config = dict(
    activation='silu',
    patch_size=[4, 4],
    loss='cross_entropy',
    grad_clip=3.0,
)
Rows from block 3 of a small image classifier, named by matrix and row number. Rows with one number within an expert belong to one neuron, the router's apart. Each number is 500 + 40 x the weight over its row's rms, rounded and kept within 0 to 999. All counts start at 0. Numbers have three digits each.
Before each expert's rows are labels from the 100 images, of 14976, where the router gives the expert most weight on average: "strongest on" is what is common among them. Only what is clearly more common there than usual is listed. The data: retinal OCT scans (Kermany 2017).
# router: router (model.blocks.3.mlp.router.weight, 8x256, trained with AdamW), inputs 128-255
# up: expert up (model.blocks.3.mlp.up, 8x256x256), inputs 128-255
# down: expert down (model.blocks.3.mlp.down, 8x256x256, transposed), outputs 128-255

# expert 3
strongest on: finding: diabetic macular edema
router.3:594489441490477602517492477476488467458507562541499502457516488431535487451482445534519506556518479513454527503455534487544481442577520536490515526460516471544487548457510439500536441569531490475468529414470509527508513523503578414479504491539559502552530481551529556550491468491495491457540601512558555508499457508476455556476602454492493494500441454466468550487502410529502561522485
up.12:480505453526429521536595483439433495538449422460437497446507521515577599482552495521474448413466459506537450527454489536466502446557528514515536480528495512525534455522494451495469513490527510566482494509508457488460521471467487514511499516471425473512403563513486554523526542517509567578443502483393537521486378552531478517579469492499476546489459433500429462480527489443454465525505
down.12:496521498518534569612560461527509479499509498509506499599518474517534448494506536508456565554413448496499472527476515458519461494452456514497527544578619473491466402491511550575484555548545557498509455499460514537527541466523554517502539496555517494489550513490552482450502514490490463583488483530565478423470488407483511456529533520529471521482543468553436482444477501570452481529497
up.13:496486492560517557454541529586444522528546551483566532509496477492619468481464476469415509548504490512478508489536520507498511469483482465496583511392550525519447503533483541496534533538531510519503466535494540506467441452554432542456491474407580548539453444474472486445444490528522478430477470455503507500490525520499564461478490522514548475526480497538489542521418502454511516542494
down.13:496468496478495445487534442482571538521507506569506527517410479525437470463485479606444571454536493436559529480415457504512470550479479546510437481477525548523492524512487462494532566496486523492558509449450527538499518534504410431518490476553475540504498546546467556482439473543484526528462538528487557517538448482495458509505524528504505510488498541494479493561500433509518511463528
up.14:537497506597535437502470495445493526563520458503507462398484531465549473482437460465530545476428519548564417489478450493535526466470438490443468533495515439477456557487503487490517513464424476449520526561525432534515466460508489530542507460449457484531488463488536535566498499501552498530503525520492499495526450483451568532584462431462500495505536553466486462538564510523443492467494
down.14:465444526557431566505508429473521469484524527501607498582507525520516493507545475492491459517554565524457565515543464544549494460612531506531444455544466502482494493524548455417491527542512451473492446567494502562419457528491473549514477447489420543565558505518516481521507527519461509475522510528497478547503567464460541581488538435488496493441526484433574463495467476528495437503445
up.15:516497399500474505443488503486549536495439549472539537497496453493556518457481475548486505464513430516493562529568470544482517399439522474510578459500500567534438520553508448414571538455544448610479486464480495512455508505459524527540504447581544555524513496497529446508459528514508538466550400522560533495544435440459495472517507499498565504534503559515533466456475488473505496398540
down.15:381458490523521499484554465494441507514498533596509503457436465471522465540540491543557543510492392474551419532560574439549484521486414458476437532494550471519436466478456518493460502513484518391487528503543533442505470496572438560468490520489526554515492510513504523497455506515496435503481468446517492514545546477427550528585494502512482499561502525494440490593553566483526544506527
up.16:558502532484518483415477467524461431517490431459490508505538514506385471546585536494519525490472540504558464475388502505516540542529519460438460533493486529499516514530452405530474524463504481522501496492499478491537476490457489485545491517507495494474464421575515562487444495482481514526523459572466506535438516478522568496513542513454455513478459487512524530451462511511484494461509
down.16:554473518494514503516474476550460477448564563518499527552443534444563578490554479525461569461539493461485495524492471515452499467472533511471567508540460496581523504451528473502527444520539489464441432391509539541450500492548546446530540425487527513593466534480503546511502469481490506511470498479557463527514444485496481354504489443455514520496500518567520548500488464460469513519434
up.17:467473512526495461455497510481459450479480465515544506508480535473460488516533464485395525475490592435536508518495465570489459497576521450455448607517459418577566540467477486487566467458439473574481495523580483458394531555455457558511446533530509491521513522476512521499465481524570491550543590499559485489498504554537543552583523595467425540455570507473466414467513429479521525444509
down.17:473491545501470538526450572496507501405466500552372508499527507528503488445465518489507517510546408504442545533513539434521459504488511497518485494524534504545476453487523444521516505555512504518431421471448548501519473414452571444495485496524594563529395431493454408465456547514515455568503510453498497525526553508484522444476515532503561448550438556472485512445439503548466540480493
up.18:505495512524548440521548497532542455484548441458523523484499464494489480525452552512403528483469543508530435571470402482513532581452433519498538463514509555540471445446474396471583486441440492548536488551512535511477476535426559464513485542469524519479487540529475449486426522489535490513539577457456518540504475506472457555553495457508540470496538493481488517516531475544507559584545
down.18:468563540511523443523584456533534498493547569501439527477521512479466537491510501464523516507512546488484514499541598561441476547563496503474514568541506524504493539525512476499447463499510440509443574507477503459512475537438481487496474452516566495491583507478477510523481492538467523566521444499498479556414539546473505471482492484439537490532487571435460563478441482539544506446541
up.19:474498500475514459429498508504493609562538554566467485496476506511487530511498470492489491459495413487434589505497488557465481476508551519411412401454516443411570524491540488515491553524499464530572495536562536516498551530517503524574504561510484468509554549531454538553557587503477507456497446583531531449518448561512519456494491420492525531547443615537558454456502549547522542463481
down.19:491527464498526472525538428523548520470494503467482553499539455532439445520458540451539555552475515492493473454467476486480517500543553542502450417475547544535514463495426473526482474525516519429491516517496511532529504561474585492582469475506525538518450452524406531477555535477522544468458510504531424517472514513588551551489441579505519518450554516474475432464546481524556505512482
up.20:581509462511473448492532481410520506515471515424422501550489399485503502576582550519548577477519542476522539449429524489457502505486507464569494527445489594435432509559517445486515524501512489508472485484487418524505457458481530393557509517459502520592453550491535522504502505503476483503485502475494525457427493470509534513511509482509509481475474462463500514484484440451535549571439
down.20:474532473557456524507478495520533517464526459495511491458517471492517410484549502434428457522468454494601498468446432552501543483505499523499472478560473440442503493455428440560480510579480539472488560548553477449465464471552511436458491448597558500487542467551515539538529504532521565517560475497491467463571495494478536440536527513556492579509529454465529513529440566511495462444474
up.21:425505460530568506458442415538525495424553522462485512603515467483479559449461480522500501564454570583457475467495505524467458526478445589500559465429487518514517563433475527527497482444522454507511516552580485428557505546528590516496512523587563492495448472454529471448491508515465529516464488489522437484454533492512495492536495454470546472520466471459566515472438539541523457474473
down.21:553442487407544522492448532496504530544447431464463488526445433547494513462537463463546468475495521468571434518415547582533464484499506544581543565452473532502397508511484448477441426492538540514521553474530559464515524509429503507482457513451528518470543395530549512474430520501553483524492518482547468496419561551489552546514489485497565487510536585605497568494517478541482527523461
up.22:475519520509470545564569504533543600532551481478488481507515465487516523454479491483461532517468504461525441432467492604577535542495532552578528476470484494510521483478475501430534492566532542510519470450500421513503470432555485459512488469533451519487499444525494534492457542496505487512493453475534566438544536447479492555567535453455482517495485522532554459534453514576522456521483
down.22:532472469441497528535462530527496525516496441510517496471530566469450566529590502554477514543470476492491493443534468460545525457516438488442423513489554490507459516486437553517543541533447505520456532487478531527511407466510501496509474527569578537518509449554529503539525518496556536503470491564503495438585522480492564522509511582598455453533571557522535437532505507424571516460520
up.23:519449490534504499438510483490567487523543518446523414481486470448532501489508520513545509550541512479466449486404438504556417541526505545513489456518493472464527490479562481546573442543546581524499485525469520499515474509467512523462504455474506512519419506519518570548572608491456480509476489437489443477504440494482537464476456581472567492505524520530469498518556532534511525480442
down.23:454487452501545435522541398491460514510481488499493540538485515486497459483471590465422503487503527488513496506494546508483453457428470509429454497469492579500481560444513505471456556467555513505528498524463513484529565478481550517514498470437454515483478507585509484535505479519514521487480467535557545482487610559531498460533532432453590497553507553539497472465499505503488505500503

# expert 1
strongest on: finding: choroidal neovascularization
router.1:446499467542481448517491571518439559566488467434525548455524582445491530415569448450470477411548507435469521472555485523466434432472503540486530582472496505463543493505474599486589539456538459474580517481546411537429583528508467462532509514541493513459422501503506471531480499492525466445486510532451530551474569488496524479443440497501493520509508519570470463523491498525505508456536
up.12:523476576448544559517585488474442543470445491537474522501518548458424470525492551531511537526476519480532446523442465508497497552453538552407461532493502470538534597551539576496421450452517512480469481514432423447461519557473479473438526424553585494537454474534478545468495501511471528527463464437525455505499450513494473477470502476550540582540499458500474548531494455531536450458468
down.12:466467462509470452491565521476436534473526487480584541501472493577463457466497437518470586478534503512527452517490487431472501566484498456494525502535516526443513502406508469541492559451544439502489461573575472482484539460471528480469524484541547454501464468528570507484540462475528544484534481523479517521436511428507399483560532500570535454531452522468525468461581517556515556471488
up.13:457511488519464513541549589533544464568477513460520438538529524537447492496513522565535526521449448493446407518496536498544468456403478465458400454536487546514523484468495455509530444410520489429495538435515551570501490503556531549540534514562531553501464467496510505558577467498517475503596522528423525501541474558521415556619482471522463496469534540484518494496440467541518503534458
down.13:483456523496516530462506446484489485506479512429517550568558495530501525490494557497412508577540542462495502527480464515511491475589564506569433551521523490489441519522523524457485539540484625476483448507534521567498497536461486460462461427470530487414514411537490464526546535506516520464492509526499499501535485500523460458482468492593540519517513489503489577494490387505550514548455
up.14:541486602498508515439500470597499511474477472487512523508477468505451549482521494472492522469547498436466489547489482513525513451454402513476491503553509475477429441500569499461467486543447509498550511537503554575489428493596450504505523476462474497536422452574520513446469504524475518534496480530650508566523474468591527521492459433554519496527563514394523547442518436498422474523561
down.14:497574412496560496533484491470366524499533536491580527405522529537505495474514572570520478484554532467536516458469479487479471542558453499460441454494455494550490525492458467477509405538507472506529503493504515530430493530426583529444501543463506534467496493489530474560461507471468529436497565478414447517476498516428531434566545464441495517517504482499485469483515499519582508454500
up.15:521460520510518520494479590472616461448558487547487510490497410577482456493511500511437551510480544446494528435498495477493552528489526526545498469554478557618500457494576441389535510498546552523468515472492451553491460495490410434498455443507581461504436512466491571476528495536472491530537458441579504570511468481518487470535548472445519496508505470607416536485480499496468502556477
down.15:511524497449534487555467488505486442531508483477444481539536581458544531508428469440484450472514460496443530451473451495493470526468508441537532442462530501491507555524490492479528450424551534564531493516487445423524457570524552475527475500469484518456469415502453486513477458511476482520491565501549488527562492464464454520514527531534503496475536468487440462435501504482515498496511
up.16:553524510517490539473493441492468517571505491551529500494532486523531549479500501407533484552552554499596474502389508459482494510561523480517451474552514432512518494431538538479460489529564494545538488523476572527467475484523478524402552493494448547506488478540510489487511452526467501597476517507458568481460474508461444426510488492509484535460542505497538498471486441489530537484491
down.16:505526540529473469459498542537513564537469440492520586425578485492454462551543491453505563477446584477472558572537514470556560608413512523519585505482463489518487505558509483431446507493477498468497498485520571472467472415495582477494514483527575456544510478493510508462472481450504471489426469491482449513440547471490419547522522514471452506562420556504469527544520578464482519472513
up.17:512503493538517464469439514489504376545527487550439548588493485477509498492493501555539478497537501511509429534526540489448480476528530531522496531451527535552486575458480495464437418563509532471500525499483563573482516497571529346538458555476482542486519496491500520505476566504539468521463516465418496532479503500462524545475406449517545523491437485519515474439453419537509600516490
down.17:472526416528539470514506492508512431497519521459540491526545526546568529526504463538512506509474516457546510468444499474495476497495454482525471490487474413509530462495554540488444426446537445544502476528526571518498501527494467591430469465567539532561511439511477520518495522479471585516479533474453493457552506537575539459534463467469425449464442522461507566503415423544497427557496
up.18:568509437476485523553472443531581448527538502466536552533492463480487418433504532413580559509531515562538471486452547490521473449514579517401551475511489507500455524556510484498478508585494440466480489436543484484564507447535506488489497492489609437471520570514473503596475508507477527508491560466425453514472522515483508497534444562486518436513509523510562432541518523377532502488537
down.18:524478471489555489542407531492508506455508460505454467520457521526478536551496511587483486489503485455468446470497469473535582471506419577468502464492504584430438487528473510560489453521457458537501574471501531521527536516473468502429486484502452536492499524541504475479552527400513501490538515545437483539519477476607538537517539580465490567482490525558546545573474379466479504507516
up.19:519501459483482543473548479557496483478549520572513542533494557532516548538509514479609507533509406495525446529478511508433495575542521486536490466424530454524525589492467462580476526507503522488500461457534530516491480481548478470537495490476497512481494562513425486494426458535486449470531548510517585516485504472474501480495507509583504536493533487476454553478501481512448476456520
down.19:599516486452481430502465506482504500554427455451538460477444541499570444460545558512480519491552509441451574547466504538541511561521533470469473483436450535505523487449533481493518523493550509483514476556518508521483539529495457556454485499391504456577559461464452529496486441496524500465440539466455463563479514466397488533465437545442527497488489503476545474525514493554579549483509
up.20:567517474536485473545542452388574498475393473426455507522490439488528531482523502495515527524515504460594506449488471429485527523429532565581599440517530463502591490561524531492485527493533504470554498515512472462514524472486502521495540471562506444533482533458560466531464541530588485550533499450454448545538513523464493470457525470486508491517560448474423489515555466526524420429476
down.20:465472465540512516480409446482498543430555542495537520514491559425500550524480509537499440502485409568491465498537501439481446471538534447480487531485475481454427483497537484498529478496485487466413435551522488484474496564546464561462501472521453514580496428449466481501471472626582495475462479503497500575453478443543523479580569549505457479461571591521506507488481554503408534525539
up.21:466513498516572482468512496515537476524533550531444429486538458451594542489540510535544488475421503492478494426471435486455538528513552424454488439520493479455521590529501449605544465518537461533569465464480468435449529489477470500562505524419533491467439569517509462480536534476541490473592408474499557432465515553479483503602492490425465516515534597527469503501537545551561559546484
down.21:540548494521554530562528509495474509552531562500531528505514516515493386421477451474577483477454523538522600499493506462488506484559539521476517462478518507457462535472475468425458456501546545555516446540496458431489496515531498526439508454522499464459574492574484517425525520582507472518509526537502448541554487483481543515482546481429540488568497469521568443461443586451427446473524
up.22:515539529563474404476465462532510517532445484556493555498472533534477485510490547451557471511476503480585473503451391561495496495523520524512461478589533425524493502578575447484511468470469482535528480472449486473462441505517498536528475498541546602536530496439524520603521450506545519429594506526462492477495508558502514446488511493483454495479488486574556495455488498530452510487533
down.22:598544514509522487490439541454482522432473526492509460542520494611468535536541485534468535484560453483481520412523512453512427481510568498558496522421515452543591432437543490474509510514526524474509519483571487524419441495540558534488578505519491554503577534562555526462551490502527460523460509435501470469480480480553459510462478564469510589452554478521480426438489484541547461472491
up.23:550493557469580469488478517460492533491518424458533451514510491454536517491524536523483531515531469466522501440483485560466522534525481441470461460521512568419510609472506510526525517488484514478484466509574557547395557495537528523436504460540502547549545517553507397496499470522552468518437550465475485481598526509576519522536490473533451469511504540475454510499436511508520503472520
down.23:487529449485534475480473529517550554544500523503552498496469468567514464510571490496536508513495585476520502436501566460434478563494416471581504487562517446462481502504489493463468555458483500434460555485562530474515569499498472533489532547488520434486501518460393524518611531479431485516430478517519563493513528497503464538491466444536533590472495477502501448478532527491533518533548

# expert 5
strongest on: finding: normal
router.5:440543519510501479585549493470498547536526504485471500564497485580481500502532592453475514502420618441517543478524480518507529496424473424424455545561503515444475490548505525480424540499433477534500478538479433480485461521486467500487583504474428514432504475452512398503467498484442536557551463497471506481500492466559522493571488542495476590481505529470485482476476525450466430563529
up.12:557517461517489471507418408548562485533572505563537476534514510481506555511483544494480430488572536509522471500515527495532499470520497434447498498521499528454571578565528473598586497486502520466503493544507439524556506519422479512553588518471480530540476478529483534475531493462490537487468483423568497550479489552549516443495480522431434595543480559495442551408517556538487512504492
down.12:496548435521412551508480480501453560445503521575520509491515481512577525492523502511484496471556478494501455522516435502482523565528487539522491457547480566483465526559527505489472497461557481550491538509476526384526473483493556558455521478579502421408498510480505489515515545452476483521528412478569415521472503517475520507506476482504621492527480553552497534501507567556544501497388
up.13:516487478540486440492634505558486495498517471460555525554475551423466484560482432598457449553507488421444529503548467438478499477550515562455477448527477475536550514562463435508531533494508422545596470554509494519467476424529507498468482516532505500586477434523504488480429517461474535452575458548483474519450453458536499424532506585578534541495546520544430479531473501512459548490467
down.13:509471495477560516515470486462532510502511562495513499472480470488497530526518512510448514534494522519558593486480496547548448531483502478474515522508463485516512499531521511569479565507469536459573402508453457468537484487488473559511510550465451479477479488507476479445517465498436419530509549563469474507527491455487531528439455522434444412586432576483451478533482422543540480476521
up.14:479517437514495496509579550526440543546486487493478458553517492505505539459518531534515470467465542535526389531480452556520440473455567561440443441535492474495497542526503504544500387458475463563565471548511482549519471508434515456521536459505458530496487546494496472538493467497512552542460452523518547522490479528490523495561537469479522541504454578466524498553481490494510499500596
down.14:499531553494449535503521448509530513518600440505462469424497558516577427480496526472436466504486488495451470460441558539487526488550526498504456462457452486524504543475571456444468505476573518462573501543551476448524502525456504504526503575520492483435522539511400538520576509502517579458483503515504484494455442563376443461542481556488556424486502517532464538510483511539475456445593
up.15:544504465540450474514502594541500555521501532430514513452490536493475555433432524444434470541452479502500543558542552561511555516471536505508507474543529545495531530493525501512446469516486417513460525452524496554476511489513488527513499557497468484521389453523472557420495500509483501533540479501502463417550426508481428483474491560480500545544501497473485471493477447424423593476445
down.15:493531544496493483449488551475530451517514542523539458501506466482460490429478501594491482528458556495514475478532516473485451496476572529512495488497454483442503495548503490480514484481526595528476428470412438501508523539501440488511461532515494494529490453479511521521471472444501450510489548520470535567532514511450431492545620456525574525475495550470501464492514500537502503502494
up.16:534511496513410405515565557479520509536490557491511530413503446518470590515466475496452511518555421487473445532441465474524487462476474517497543584551500443444583508433533516436520516457540508414481479546470489483489496397435511549543458520501479474519459537533543371510498534480593521520487439475507489541461535500460518527509504618480515439539477405418577524510475527493458485416520
down.16:497422504434573513428504504553502493499466485499430554666480515543512437478497474477524472497446532522542507500539411504500533448478480520544477503417485519524506486529527536548473410558458519550527511545545476549518508492502575477488456537533546522569494444490510486458438496561492523519451486445489514484500527507509503538484492569499452458476514558486473480497475410510553480522515
up.17:437515549516554557378545442563482441437469498411523453546497538541467501549542522469500512520469555493465452491451468461520487485533487482594426546484521499448465473490520394596584516554518496488413496530449537464523468533516537529473483522538474473436440483532521395516569485474513503457517511509484522450486473439446467487471503492416472502486470487493443484520443576471483550456514
down.17:421460505522515466499511495537550497517537523533474482486526469512597530480538461506438548452538460572488478436500512462522515556491479436491528467515521514512456489461471548493495489478452476492488447457449513515468587457445538441526593389545461459461515478463591537546541469548448518482493527520456528551529569496502504500433566516481418508500427543522519519426470537533501542510523
up.18:497488480511481567524489579479416567454513508509452502495490491527522546463496468442554502478489393550442586552486554455523526494531475505477499491519478527540519552549518525430474468431512545481470521525481489484552551497478496444603542494499523435477527553469463460529519537523471538520496390481420529466446404505563545521513418501516471552550463567447516475530488511473480508478532
down.18:617450490421519474446507474475472531519505490492467570487517584528486514431517495488519496542477499501487403560553510497497445544525512519482497409529466416391460495503546407511614562528459478494496465584572534516468480496499500459405454523463468520452463451465489461504530509480476496494443528454515495484502588571458537476532541468468553499519513470522527553538541541521509552482474
up.19:391491484533509588467502496560523443445535534505472483509470486561447484531528492487503583504408486500544545503517532512509481572494497406463496476455524437532423450482513579535494504529507539485423481465465535507446528524514506489528613496557452506423534525469519441511605518505499499542481442541534476436595491463538460482479540477513448570470507464525462547438564547530535515518561
down.19:480501552485526519566499521514517525447536518478505523554534410515524526509581496474468404497516439422461577443428509565533532442521472466493552567494514541419488511545549456535444458495484476563512523442561481521462582462504497556488495491511491534470542566477506539521508475476522513466540471483486571488452560492529484466530506524489481501514510551541521535490444561504480537411512
up.20:529498530495506490467491534587516481537454561438467490493470450616478544533434545569519486462476551488458486483487597458449523489496558513524468538463484396471521474428505570453464512470426534521466500438499571516535507480478465568502533480514496514473512461525518476503448506485522529526472472503529515471445501466533471507464526487481549498485440428511386443455441441501471565485511
down.20:414432499556502484518519511501458419564509499505536558578509483532480493518571539509446561465505489516456533523524510462468513566509486530553482522486527537513476452489437537513431588479504471542473539481491495571526530478482529477453505541510511527520488431474542463458486548456542498508508483547470494489478495448492497411417470516429446499551551530551592501463520479464447447435533
up.21:540471561558491425545562534466495556435491435537467425517463510433446496464522506482542471479536443504541531490487565563527451494478417529553445449554499530465481525468492421495530429471538442524475490490509529460526542515428505525526576496482429518486453541525505534506522481517496458525469525493540464467503456511431547467503539494546438552505529565468477510468493499408451539515445
down.21:530493461534521570484530492490393478491510507433480511479479471458485496538421543528600487483475473503489543479442477511513487537552510506518541398534568459460525453550584543493495469511433414510501463480462531578508504485474531526469439526493503543453474462463510449523528536507502483463493482522468479473547542477510460489566478482484493487519461501470493557461535531499503516459521
up.22:511490466535584483500462555555439624522516568541500458521524538438474473498475535447469500560476522530513469510522516561499519516471513540452567438488468541515529456505473516512572482443544548500449557492525506484572451447488562482529455465516507434528499471544474546421480481500488478491424477503505481527488507424434506503492558404480504513506502475431586537510555432558528548445453
down.22:464462492495493462510533541462566496462479534470488425469540535530511458520503482488453511448488529498539526518564416493449530456511523469517485463520444472468491501517480518520476470494547437494466549510449504428474541502472546466468459541522486496440533469508418504551522476499514526491445454555525481511503542476517551578477514464499553415493543464537566502447577504490467500435569
up.23:418491459536449531562456604459502495497577589426443471544494470530583466414574484520506479513428402502484518555484463535458520459518447552458458585561490538454522447489497512476482507524494502539541461516411500539510574503497466519527483493516472524467456540516501514580521441516451479522507546490427539509493532514562436512491546435489506513462422456519552482489533418534513506461493
down.23:574511525429470492537478553459426528496501441498554536532468540449490465470569453490502491507498468544515491531531501394565505545465559513433491469505467531533467534532537513520501478406529446558492525582500501530527489493523457488421470467562451519449526534454462494508522486609487494493463459516478499553478471502464505443427465507523425499477519447461484521507482532489499494414423

# expert 0
strongest on: finding: normal
router.0:472512525508569487425470508511519435391454468530527482500489497616563448487527455548560451494501423497471483544488548561504494489577476434565516448506506480495585511602537476530581455500457516456502527564467481491459471492542521528526535487485500522504497552520491533547560526535547531481492442527458430465526446543504556472439461585539493499471477481562481449522529524540519413448472
up.12:568473514520461519453502486522504475446469459490544546555499486493538459537495464536562461527470493469435559466550532507517491476494572512444482546487494514468485558479546505480452464500520410489505489495488535492411594429416480533518494512529426488510520549553469501449499477511442493441481509570488511520586520530439446539477492423490570525482506519552523500533514487516461582546583
down.12:543533456496414487502491486464543501543434527467457530467534548566489534470489536623520496443578510462447433574485522479499495484490555563531548494493489438463444450511528537492475471452498519509567449535458536502536467563523495578485501534479553456440493429483479484503495500394462602571497513529517552520451507406519519523467496439482544491508444482494485441532575475569543483508471
up.13:512469465498557430507459437406547479477504448505460527567519538476502516503529419433510488444499529466461445472505532455472454558543475500530500448535534520528478479439448557467489404556490488444431532459541532526466442437566582493520475528518530512516511543426524465530544524523478456535454464493472481500546507500484602526461524484559537452471484534466489568495514534483439441506566
down.13:482516509449526559499470533529528550521467555526552518524478546495412508571473509542519466510532537552511494512565491476524549470504495479489490559467467494543515602478479457503506518385521533507503510432509508488467514560475445469509482506459540513554497514508503507511505499407454460496452533482518554505506494454470439549578529476442422510484537408463515483487521443491456535448524
up.14:491483505518478502533561614556535496442550465512545547513478528485495423517406425492514461530497500483569572479524501481487490501513504562501559490457470475481500457549510434526592438504533515567500455503415487534462517594513517543497490494489501412547390488553506527435516498521558481571478495531539469492571521507511533494405490533495498431501552529509539493524507487466466528446469
down.14:528469464496500524519502593585501481452541495424466548436485454590554469554521582523485576429491591464438468488509551550503449506478491518508512497483449474487515498511554520535472505501414509544456486476556522539504475440492443543534521484460432523515450581427543468553516548419477517485460416484455476510518496540486480482488511465509485558539433442524453489539494569471551525575518
up.15:480565466494454530510509538515466561503539494537513489515523536479509578471502523475541497485529553480469495501461461447463446468479517551484507453585475460533480561497524467534439557497558550489478511475541517506481503465450483498452495514553555494587421488467489518524542479486530545447440483514554471510562495533490520618519434533412446554478481557593472580502488493557475551505503
down.15:501477483510559464492517464435518476455499472480495492519447480544519501533532454456481470488517502459439503478548502541448527517483514559479473484517547488480533542490481510441450451520522499528507476519581523480499531524492500521544568507508507541431562502532510620514482476475512477491564522533575451450477432535527562507415446496565499508488481478467503458492524473562537486440465
up.16:495512509456436480503524483431498493511528543490573489485474503491507528573446487441546447531461538520466519401494473461528450506554462539429538532460454464500478532589561453443482594459549573503495497485423543515542507428502558443553434524514477494486478514503495479465502481508491458517486529503430577581519521515563472524543516515493553570537539492441499573574508471476534543524464
down.16:517516592497457572470426542438512484469484519517500485440481507487531534521493511549431515515552486461499546576486477444424462496433512439478538423576521574479499490413522523509469495503502553476504505500566493494474501490481486545494450514473592530504503579571485523553543550472523472551488510455596469505538509564481488479438458515499499438538510531471481514501502412421547457498516
up.17:445506547496493429484453460468499525491478432535540475536497506527543519493460511528418495473450478502510507484489542446484523529509478462554402542529519515443519533488498501514493519501510519489483503476493461516487516502539483538495555431538538525595444542567517448624484509487599484558475475520455479518519595472497484535442452544472547563496521497495598503500455484431472405494524
down.17:495488478470484557526437506556549529485461476502458432458466471537436481486489441563502506451579473550486439479481591468556533481495503503559486542455381461492484460578518563495603486522489530509472517516527475534453453506494484543501516574502494529450523526469429483487539466547466442528555509539474538503538528486514452569429567508461458501467528485471468492508500555480485484438530
up.18:453505493470513424487536517466445538524513492543507529581530527447543535499484514462515501541555501372458439448485512592533467459446549505551533580482482432507479546500535564453496497530500530490508546510478523394500547490568497435499479537487491492581506514490491548494498489478528483470530555525426546566570503460466581519515467559524495509468423477503532541456540559526540440425473
down.18:534495469578507483503497551522477433428611544505540485465444478527534452466494501513482454529446458462453526491484474523527443583536482490542512477507546565567522466527499481444542466514478481526471458511476466473536555508548489555490548517545490496541458472417499474481512455513469486502508388501457546489543429584499465479509500502446516468571465514521371485497507465497524525441508
up.19:518485544519436512480517470469495500470510478515586419577523440445433506569494518561557460547512499469448509530460570547444463446559484475519452490539484547527510527499545446502409515532495472490525475462525496420539493419510526502497521492503525444506480483453491534479439487484542449520516428551512548487410439523531493479523474499534536506450545446567537494540458477439452437583526
down.19:522531494539506483556536509587488519564508546535435562487452456493542530553609442478464551442526456492521530475398511506487622474462508451549403497449471490523505424441438502498491479500453546488476515489399473548491502446529478417470501495544495484527537539513584471517497469458551559520552533449522498516470526471525512498445510572528491501591525475463538471495537430489534457479511
up.20:430511542463448521539450551462519477455467429511528477510497444467474429546474474494485507550463544390495492532467498485494515494524438488481552488506510532558451515507474489500444563562451409500446474462519481470612551469562499459477499507514553532531481492500524480385547543504442469506419498491424508539609552526497520511565438473466444509487482454520471522492564474517455501476512
down.20:528473475494449436478590496513488514485532489519379461482394455461439541501454444502489482506414462459485539637512533591525503467525507511480537418513499494540560507461512471552456533541487532554476508516496464480460462468457553478537495507475486535507483524434519498520498515552565536490535509486554480486486502485513411489480483550501522465506509500511631504487440529475526533443515
up.21:558490486526582480537494525468479472465471512446521556539527463471486458468472459458551486546472559563489499498471446438557576447494502530532500444527533427524442526461511419489492565519512452510507523540483547537486433438463451494487482511458381564521447479526480416509523526504513540441485549470519531417490528467506417469529504432509531480489438541484509518482582532465561542558493
down.21:474475478548472543524450495518536525515444508495557545459532500493451499515483527496493507488513457511521496549532507578474462441470485478513483467464543527534464451503504525489456483542482474479465529451485563574546523546418441572513582550549546482499533516450542483426521407555499568446548481429523469551461505501514544485519509527497494509467495442495510501502484419494439503538510
up.22:485479516511418466506500477484467524486572531436522522497495447529462482500466513535478482515458550474509482573450531464464552527520520517496452414491521492516464480522496542482489465526524520463453473425443491535517568427488515537544554488526470488416557511578503503489504547508532551536449453511529548465495590453508416521490470486473517506476475534416482544500537559475479511551549
down.22:445451539425512539460480409487495522451473503569468439521521493510485543473509523560443503530504561486538477526531504517483494531546509505520515583546497511499563529564563506473503473454547554528551476528459585555555441464573495475428404442488520545489446465517508516483447439514524562522492485490567502550453511535540505471435443529493465495495634457489471499495537511491469513508534
up.23:426478548527487498490524471463391519505536526476470510521567520531476543423550466535630501474496476537472477464499519582573416540463419456492593428527521598476395520445514524526516521555499489447421497458449491558477531527512466522495521613453522513483542580437547479506531556491500463459551477545559583470482467469473458481522455498474511430501464474556438512468516421488512482435523
down.23:465515500505519452552526473457498565498545547493472533489485505554468564502495537494482477546452467474558511504522539604460498570504476511532436465497521508493453467433533571563489474518498472559526459531503531496483506440463518502531486518522503469477522493459462567464562482504518492497537434462507444549466426533455458506537426500531512502470515390469479466502552477510551487446542